A small sound classifier, trained from scratch.
Model: 2.94M parameters, waveform 16khz input, depths [2, 2, 2, 2], widths [192, 192, 192, 192].
Training: soap at rate 0.0018, 4300 steps, batches of 128, held-out accuracy 66%.
Data: trained on acted Russian speech (Dusha), 26041 training examples, 21.1 epochs.
Rows from block 3 of a small sound classifier, named by matrix and row number. Rows with one number belong to one channel. Each number is 128 + 32 x the weight over its row's rms, rounded and kept within 0 to 255. All counts start at 0. After the name is the row's rms in percent of the matrix's.
Before each channel's rows are labels from the 100 clips, of 14976, where the channel reaches its highest value: "strongest on" is what is common among them. Only what is clearly more common there than usual is listed. The data: acted Russian speech (Dusha).
# convs0: expand pointwise conv (model.blocks.3.convs.0.weight, 768x192x1), inputs 128-191
# convs2: project pointwise conv (model.blocks.3.convs.2.weight, 192x768x1, transposed), outputs 128-191

strongest on: emotion: positive
convs0.452 112 [132 160 109 181  85 105 180 138 119 171 147 181 194 109 107  94 115 189 151 118 126 137 159 130 143 162 160 125 149 118 125 104  90 163  85 132 132 179 179  81 173  87 139  85  78 130 173 133 115 120 119 171 110 148 111  85 143 114 140 131 188 168  92 103]
convs2.452 099 [137 126 100  97 122 155 128 134  80 125  99 122 137 107 144 142 137  88  63 109 157 111 144 129 128 155 121 105 141  79  71  73 108 131 123  42 134 101 206 106 185  91 101  88 148 170  79 128 130 129  70 198  84  99 112 113  96 144 122 103 134 135 132 138]

strongest on: emotion: angry
convs0.499 102 [140 133 165 104 193 127 124 126 147  60  81  63 167 133 117 198 141 112 157 133 142 120 145  65 106 116 121  85 125 116 159  92  88  98 146  76 153 125 139  97 128 133 140 172  67 200 160 135 163 159 125  99 128 165 137  98  79 117 162 129  80 166 128 132]
convs2.499 088 [111  79  88 141 123  98 180 138  90 117  58  34 154 157 123 105  73  87 147 174  96 138 163 118 166  77 164 137 143 137 128 149  76 184 114 116 101 105 147 173  97 106 158 124 121 122 175 154 145 112 154  92 141 134 111 145  81 137 159 141 117  89  58 138]

strongest on: emotion: angry
convs0.600 099 [112 122 104  66 175 159  96 151 155  97 132 111 115 140 144 185 175  71 153 109 142 150 120 130 110 111 118  88  58 178 162 160 146  93 188 142 127 123 114 195  99 197 149  70 119 130 117 155 100 107 138  62 160 189 134 122 139 149 161  66 181 158 132 135]
convs2.600 106 [142 180 107 147  85 128 133  78 108 133 165 139  97 158 134 118  51  86  66  96 162 170 108 119  78  95 165 132 177 145 137 120 129 124 182 110  83 134 116 102  83 111  92 119 161  93  38 160 160  58 129  98  70 143 152  83 149 133 106  89 118 134 134 113]

strongest on: emotion: angry
convs0.296 095 [105 148 131 142 115 119 180 143 132 128  98 142 130 136 157 104 124  72 117  92 143 139 177 150 151 102 150 139 117 154 162 137 112  96 114 104  96 132 156 132 170 135  91 134 169 108 126 120  73 150 175 159  95 112  66 142 104  73 127 130 101 168 103 118]
convs2.296 100 [141  86 138 172  98 102 160 107  74 100 109  79 143 113 137 169 145 118 137  70 183 160 202 175 104 108  95 121 110 147 141 141 162 138 119  89 144  94 165 110 100  73 120 147 128 119 169 172 190  91 166 148  88 128 100 151 116 190 140 151 136 150 115 135]

strongest on: emotion: positive
convs0.290 106 [201 129 144  76 132 156 146  90 158 111 135 129 105 191 160 157  95 123 107 190 125  81 110 149 112 109 120  98 132 123 146 135 151 123 141 158  92 102  87 140 168 117 117 132  85 154 105  99 100  51 141  76  98 136 139 160  72 151 115 103  61 189  65 130]
convs2.290 106 [145 121 124  89 142 216 182  68 126 122 135 126 119 129 119 150 104 165 163 139 136  94 114 169  86 127 176 119  79 120 146 122  99 113 156  87 138  68  97 161 103 152 172 131  68 107 182 140 120 133 141 103 129 117  88 181 137 139 133 115 157 165 139 135]

strongest on: emotion: angry
convs0.759 106 [ 80 150 117 154 143 160 149 128 158 133 147 119 161 158 181 106 182 132 110 181 152  87 196  80 111 131  93 123 151 134  97 116  97 188 217 151 114 166 150 153 149 152  79  70 139 119 137 135 155 185  95 144  75 113 133  98 154 153 142 135 130 116 192 127]
convs2.759 110 [ 94 115 115 228  44 141 112 128 107 140  88  97 111  92 104  95 174 144 112 176 128 134 105 137 137 148  95 162 102  87 111 109 119 135 125 108 150 179 164 119 139 126 150 135 186 100 106 118 156 149  87  99 147 109 103 130 139 172 110 142 197 174 156  73]

strongest on: emotion: positive
convs0.295 097 [136 170 115 135 163 162 123 144 138 168 139  97 111 147 134 154 178 130 118 167 166 120 127 110  57 195 148 110  86 163  71 107 161 129 160 176 128 146 169 149 152 118  91 167 150 105 154 125 149 139 127 134 140 162 139 100 124 110 135 162 206 160 107 130]
convs2.295 085 [ 91 159 135 190 155 172 110 129 113 104 150 137  63 129  91 144 151 149  77 179 132  97 174 119  98  66 113 174 111 152  88 132 146 108 161 130 155 106 129 195  83 130 141 137 167 168 150 175 154 119 114 125 134 154 134 122 122  66 144 139  84 113 112 196]

strongest on: emotion: angry
convs0.671 102 [119 123 112  93 142 109 162 128 162 151 165 135 123 138 108  64  59 125 139 175 125 154 191 144 147 160 184 158 158 180 108  93 110 120 143 107 125 120 121  96 112 157 164  93 130 125 186  86 179 129 141 119 132 112 143 156 132  95  94 103 145  96 108 128]
convs2.671 094 [ 98  90  52  76 147 124 150 160 142 200 103  98 139  96 160 147  72 102 100 188  99 145 127 133 143 107 130  98 144 124 160 117 113 122 106 120 156 118 185  83 162 168 192 136 109 104 137  97 129  59 136 159 161 175 125  86 134 162 156 119 151 182 129 119]

strongest on: emotion: positive
convs0.425 103 [166 159 144 130  87 171 157  96 143  96 142 142 145 154 128 100  85 122 148 102 134 127 195 135 126  64 107 182 125  95 129 110  79  65 165 167  78 102 140 125 179 147 136 140 113 175  92 168 181 117 127 100 136 173 164 198 196 133  87 155 130 137 120  80]
convs2.425 101 [188 132 130  96  92  97 122  96  90  53 183 161 183 128 107 122 173 113  70 165  86 139 165  82 101 115 186 134 178 187 179 174 134 145  90 109 122  57 155  89 125 132 174 119  95 151 112 176  64 125 201 145 115 112  66 146 123 152  96 209 128 169 146 131]

strongest on: emotion: positive
convs0.164 103 [ 94 139 123 111 119 176 167 115 110 150 132 112  93 154 121 132  58 180 140 115 126 166 155 122 135 195 109  33 135 115 153 113 174 112 131 164 198 153  99 133 125 126  46 138 177 120  99 166 109  78  95  97  63 163  93 140 121 130 140 145  76 201 143 104]
convs2.164 095 [130 125 137 100  98 106 155 127 115  81 212  93 153 134  99 136 131 125 135 151 112 132 148 156 177 119 184 113 134 145 114 109 168  86 105  93  98  96  94 123 102  93 175 151 136  86 193 100 137  94 118 100 124  87 110  75 142 136 116 156 168 144 146 157]

strongest on: emotion: angry
convs0.706 100 [108  87  73  94 184 173 131  71 131  73 101 163 159 112 141 126 129 143 133 130  95  84 157 142 138 118 108 111  75 151 125 107  50 194 154 128 195 151 155 133  73 145 125 155 108 137  95 115 157 141 148 127  61 119 118 183 127 130 101 146 150 117 173 142]
convs2.706 103 [ 94 142 140 184 131 135 162 175 112 116 134 103 133 119 135 113  73 175 154 119 134 134 112 116 168 157 126 110 116  83 143 132 123 135  98 151 179 150 121  99  98 180 141  73 149 136 146 105  50 103 103 152 168  98 199 132  99 150 182 155  63  82 159  57]

strongest on: emotion: angry
convs0.599 105 [125 138 169 139 143 145  75 154 149  93  91 168  93 122 111 124 157 107 128 111 141 154 104  91  62 148 103 154 143 111 112 118 198 121 135 115 114 139  81 149  75 111 112 188 175  72 147 141 151 151  90 103 159 119  98  91 165 127 142 151 179 129 183 172]
convs2.599 106 [149 191 158  76 164 145 117 158 152 149 126 145 133 136 170 125 147 162 110  93  83 116 137 145 152 177 113 107 131  96 128 162  59 143 120 118  76 132 188 119 128 114 145  99 123  96 199 210 142 146 116  86 138 163 160 126 119 193 163 146  80 120 117  48]

strongest on: emotion: positive
convs0.591 106 [171 110  85 118 146 105 119 147 138 199 198 124 117 177 143 143 101  69 127 149 168 175 116 154 209 119 118  95 130  88 146 123 125  75 127 141  87 148  95 168  70  78 151 153 170 132  78 133 185  35 149  72 140  99 133 132  89 171  73 104 104 103 127 105]
convs2.591 108 [ 95 145 113 152 143 144  79  73 146 174 107 184 128 176 100 118 134 101 170 100 127 104 140 119 139 164  68 111 174  89 121 143 120 174 108 143 162 150 113  89 136 118  63 141 154 136 153 125 153 116  75 103 124 103 144  92 121 119 168 185 197 100 130  93]

strongest on: emotion: angry
convs0.738 094 [ 68 126 149 102 127 107 133 115 132 214 165 114 116 198 123 121 137 176 138 119 137 117 162  86 127 121 181 209 146 103 169 180 117 124 126  91 178 133  90 145 155 139  92  74  57  88 138 154  90 142  54 139  92 139  92 134 167 156  50  96  79 163  84 125]
convs2.738 092 [134 113 183 141 184 110  76 178 122  98 100 133 105 150  85 112 179 100 152 124 106  80 115  90  76 131 157 110 137  73 113 151 116 111  70 112 119  77 121 118 121  91  96 120  97 196 136 118  93 128 113 109 150 100 139  92 124 124 131 160  91 173 113 129]

strongest on: emotion: positive
convs0.610 103 [137 118 154 131  96 154 104 188 136 145 117 170 128 143 134 107 164  93 174 147 111  70 103 139 133 168  62 149 137 131 163  68 125 159  47 142 175 142 157 124 117 103 105 129 119 124 171 158 112 155  82  88 136 118 153 132 153 167  95  85 156 110 135 145]
convs2.610 095 [ 97 140  78 147 131 124 157 114 118 146  98  97  77 143 122  57 110 171 134 133  87 136 154 115  97 139 149 119 123 100 102  52 139 125 144 169 122 143 155  96 171 140 188 173  76 127 163 154 152 126 163 149 102  96 140  77 128 119 122 107 130 140 172 106]

strongest on: emotion: positive
convs0.523 096 [ 95 157 131 125 112  92 123  28  95 123 141 159 111 126 147  94  96 153 123 104 173 159 162 115 109 112 157 102 166 181 170 151 106 185 158  89 117 123 118 135 108  69  97 131 131 145 136 132 133  97 178 145 107 172 165 133 121 167 118  80 112 153  89  87]
convs2.523 104 [145 135  90 155 136 167  53 122  95 126 112 179 139 139 148 146  91 104  86 129 140 147 142 173 129 157  85 169 155 144 157 107 108  96  91 146 104 134 126  83 138 178 159 166  40 177  67 174  88 102 109 110 140 116 139 168 178 127 178 135  83 123  31 137]

strongest on: emotion: angry
convs0.559 083 [ 84 140 168  92 129 123  86 155 156 199 132 109  94 166  75 132 155 138 123 114 130 151  49 146 140  96 131 187 115 130  71 157 161 111 160 102 150 103 142 159  86 149 192 158  85 143  74  63 126 166 116 143 134 117 100  96 132 105  78 154  87  92  62 197]
convs2.559 103 [122 132 184 111 115  85 141 161  94 165 152  37 173  83 180  90 151 140 140 121 109  95 130  94 116 133 138  96  99 120 162 101 208 150  96 127 125 129 139 132  98 137  61  92 131 105 133 117 155 163 128  57 117 147 167 108 117 134  95 137 100  73 113  90]

strongest on: emotion: angry
convs0.51 095 [ 86  76 100 139 132 122  84  99 164 144 162 132 166 104 112 142 130 151  79 129 129  87 136 132 140 106 135 130 124  60  99 143 137 136 156  83 100 123 147 117  89 126 152 115 107  94 175 100  87 104 105 155 135  45 162 117 116 166  85 159 173  54  76 111]
convs2.51 101 [ 94  98 109 130 124 105 122 151  98 130  71 121 138 154 138 157 123 132 141  93 119 112  46 114 150 135  87 110 173 168 155 145 209 135 169 127 122  91 168 121 111  71  88 129 113 131  90  75 164 123 182  79  71 116 147 145 170 134 156 181 190 114 113  35]

strongest on: emotion: positive
convs0.172 084 [ 98 132 128 128 122 118 127 170 168  82 128  88  95 125 107 102 170 105 147 123  89 129  80 157 137 129 132 121 144 109 128 181 120 154  84 121 115 157 126 118 106 159 155 142 111 138 176  95 172  67 123 112 182 159 151 100 132  84  72  83 118  89 181 150]
convs2.172 096 [103 134 140 141 107 118 130 126 179 126 123 130  76 116 105 173 107 158 191 163 105 112 198 154  82 108  83 103 170 141 179  98 149 130 116 114 139 112 125 133 145 179  94 115 133 150  93  51 154 168 131 147 158 118 148 199 124 183 119 144 111 139 121 122]

strongest on: emotion: positive
convs0.126 100 [122 137 146 145 136 138 109  59 127 102  81 139  71  97 103 157 214 161 144 120 158 103 210 127 108 152 131 107  75 154 165 139 102  73 145  76 155 163  55  89 147 131 120 132 147 131  74 105 134  80 159 126  80 149 155 146 112 115 111 135 151 117  93 104]
convs2.126 098 [126  99 132 130 108  78  81 101  84 103 100  94 102 105  97 168 102 158  93 164  95 131 168 158  89 132 120 112 134  82 148  53 103 130 107  84 188 172 148  87 182 167 130 119 116 140 142  90  89  99  79 133 121 171 169 141  53 120 155 105 117 194  80 153]

strongest on: emotion: positive
convs0.360 087 [ 69 151 145 117  90  88 162 104 163 155 198 172  40 157  69 143 125 132 149 123 141 174 106 133 117 146  70 100 158 105 138 175 173 105 129  90 169 130  92 170 113 125  97  92 103 172 163 122 134  78 124  89  62 163 123 141  80 105 102 135  98 129  43 140]
convs2.360 086 [176 122 127 103 149 142 158 178 104 112 115 130  89 110 163  85 178 181  77 157 102 132  61 107 115 139 158 126 130 163 148 111 126 176 128 158 106 139  67 164 114 116 113 181 115 152 167 143 168 108 136 138 151 114 155 103 131  67 111 165  82 124 151 162]

strongest on: emotion: positive
convs0.741 096 [106 169 171 143  88 166 173 135  83 123 155 110  99 156  63 146 130 194  89 155 220 102 105 109 101 120 160  74  78 113 141 143 150 130  89 156 127 182 106  81 115  43  96 125 157  99 119  88  99 151 111 105 122 154 146 120 120 106 101 130 137 138 122  90]
convs2.741 093 [109 121 166 119 112  95  90 135 119 176  55  94  87 150 149 147  81  85 121 149 192 101 142 136 128 109 137 137 136 160 117 135 104 135  99 123 128 120 191 180 113 137 150 133 122 176  65  83 141 154 123 115 157 171 123 153 127 139 106  86 108 140  92 171]

strongest on: emotion: angry
convs0.107 093 [146 126 204  79 142 114 151 142 147 132 107  73 164 117 130  79 142 126 114 131 144 152 143 124 110 152 169 118  74 111 148 165 149 140 220 118 149 187 169 146 115  77 121 166  98 106 173 100 106  74 139 129 101 128  86  95 121 169 114 157  98 111 118 174]
convs2.107 101 [127 136 114 118 130  67 181 165 112 152 119 164 106 117 145 147  86 141 164 100 112 125 123 127 118 148 172 112 102 149  85 134 108  82  81 178 130 148  98 121 114 104 125 178  77 122 225 164 138 175 139 137 118 168 173  88  70 178 125 101  85 115 161 115]

strongest on: emotion: positive
convs0.204 107 [ 87 177 158 111 128 112 111 127 135  61  79 160 134 129  78 122  92  93  74  94 109 142 107 101 139 131  78 118 115 118 191 112 139  34 103 178  94 122 144 103 106 134 219 153  77 104 156 146 114  89 155 127 121 157 111 144 150 119 121 120  75 108 171 108]
convs2.204 101 [122 123  93 126 180 148 191 208 174 153 193 124 134 155  61  89 136 106 156 108 138 169 135 136 122 101 125 105 156 177  88 129 157 126 101 128 153 149  89 131  89  74 164 110 107 180 199 159 135 100 156 236 136 138 106 193  94 147 129  79 150  92 163 194]

strongest on: emotion: angry
convs0.666 102 [ 63 108 125  93 105 159 196 126  80 181 174 160 145 133 110 174 163 137 100 109 142 168 124 177 144 157 161  55 105 134 170 135 115 196 150  55  92 115  93 100 101 127 119 105 119 136 198  73 131 177 181 172 166 120 154  82 145 132  53 155  60 122 127 123]
convs2.666 101 [ 96 141 144 118 154 127 161 163 161 120 133 156  77 123 129  91 170  64 129 143  98 155 192 144 138 156 171 145 184  60 118  87 115  73 129 138 144 135 137 154 146 146 127  92 128 194  90 130 112 141 172  66 143  96 206  88 134 142 137 124 131 102 143  87]

strongest on: emotion: angry
convs0.438 097 [137 146 125  84 103 117 141 115  72 125  85 107  61 176 179 141  96 134 130 152 193 112 116  74 104 159 118 161 192  82  97  70  75  96 129 134 121 170 126 152 100 121 138  78 177 148  80 142 148 127 143 203 157 108  86 147  61  63 126 141 118 132 181 107]
convs2.438 095 [184 109 130  79 131 129 144 132  86 194 149 135 110 152 102  44 147 131 129 115 138 146 128  84  91 124  55  92 151  89 168 169 137 136 147 187 131 188 101 121  78 135 151 163 129 120 109  77 140 170 176  86 130 147 142 128  84 132 144 103 140  80 136 166]

strongest on: emotion: positive
convs0.337 108 [129  97 144 106 161 155 114 144 153 110  42 112 166 198  93 135 114 104 173 115 137 180 104 162 152  88 199 175 158 145  96 164 106 124  94 116  73 123 110 145  63 116 108 157 125 130 185 114 118 141 195  91  82 127 138 154 167 122 181 108 125 148 129 106]
convs2.337 101 [118 107 100 142 104 101 156 112 114  83 180 178 117 135 144 147 108 145 131 126 105 114  97 113  66 194 182  76 122 123 124 106 128 139 178 167 113 163 128  82  73  71 152 170 138 118 135 187 134 156 138  73 123 146 113 160 128 127  82 122 152 164 199  79]

strongest on: emotion: positive
convs0.698 098 [ 68 156 129 102 106 149 125 149 138 106 154 141  98 141 146 125 157 148 148 153 123 101 186 133 121 217 128 125 188 214  65  83 165 118 103 135 126 133 172 122 157 106 149 134  93 130  48 147 148 127 146  71  92 233 157 136 129 109 126 113  88 154 103 152]
convs2.698 089 [171 112 160 138  77 115 160 116 135 132 137  71 191 140  87 130  81 106 121  80 155 149 174  65 130 167  89 133  87 182  87 142 107 187  98 121 106 162 118 120 139 154 150  85  85  48 108 127  49  79 123  41 106 136 133 124 122 203  80 135 146 168 108 158]

strongest on: emotion: positive
convs0.752 087 [121 135 182 116 100 164  51 172 107 103 145 133  79 123 140 106  53 149 123 112 172 104  62 110 133 119 128 117 122 167 174 170  98  69 102 185 188 186 141  75 190 171  97  92 160  57 156 101 126  88  83 153 143 137 156 114  89 161 110 125 142 165 145 132]
convs2.752 098 [126 102  98 172 113  99 152  93 123 164 199  92 167 147  75 134  79 123 140 145 163 113 161 182 149 161  59 147 171 170 111 113 118 108 144 202 166 139 107 156  83 119 171 151 170 141 117  64 109 113  49 146 110 138 121 153 178 161 107 156  85 175 157 196]

strongest on: emotion: positive
convs0.15 105 [132 162 156 192 140 136 132 192 143 106 100 188  78 143  78  83 130 114 140 111 113  96 140 103 131 153  77 147 176 141 209 142 191 116 182 163 108 138 144 105 103 124 125 117 132 139  98  82 139 168 140 155 132 141 149 162 148 105 174 113 140  67  83  79]
convs2.15 103 [140 190 154 163 147  71 121 156 130 117 145 101 152 116  91 132 172 106  81 120  78 181 119  82  96 114 154 103 109 108 115 105 123 115 181 103 133 162  82 118 151  40 155 101 140 120 161 103 179 135 146 146 110  92 105 152  82 156  87  62 141 135 131 149]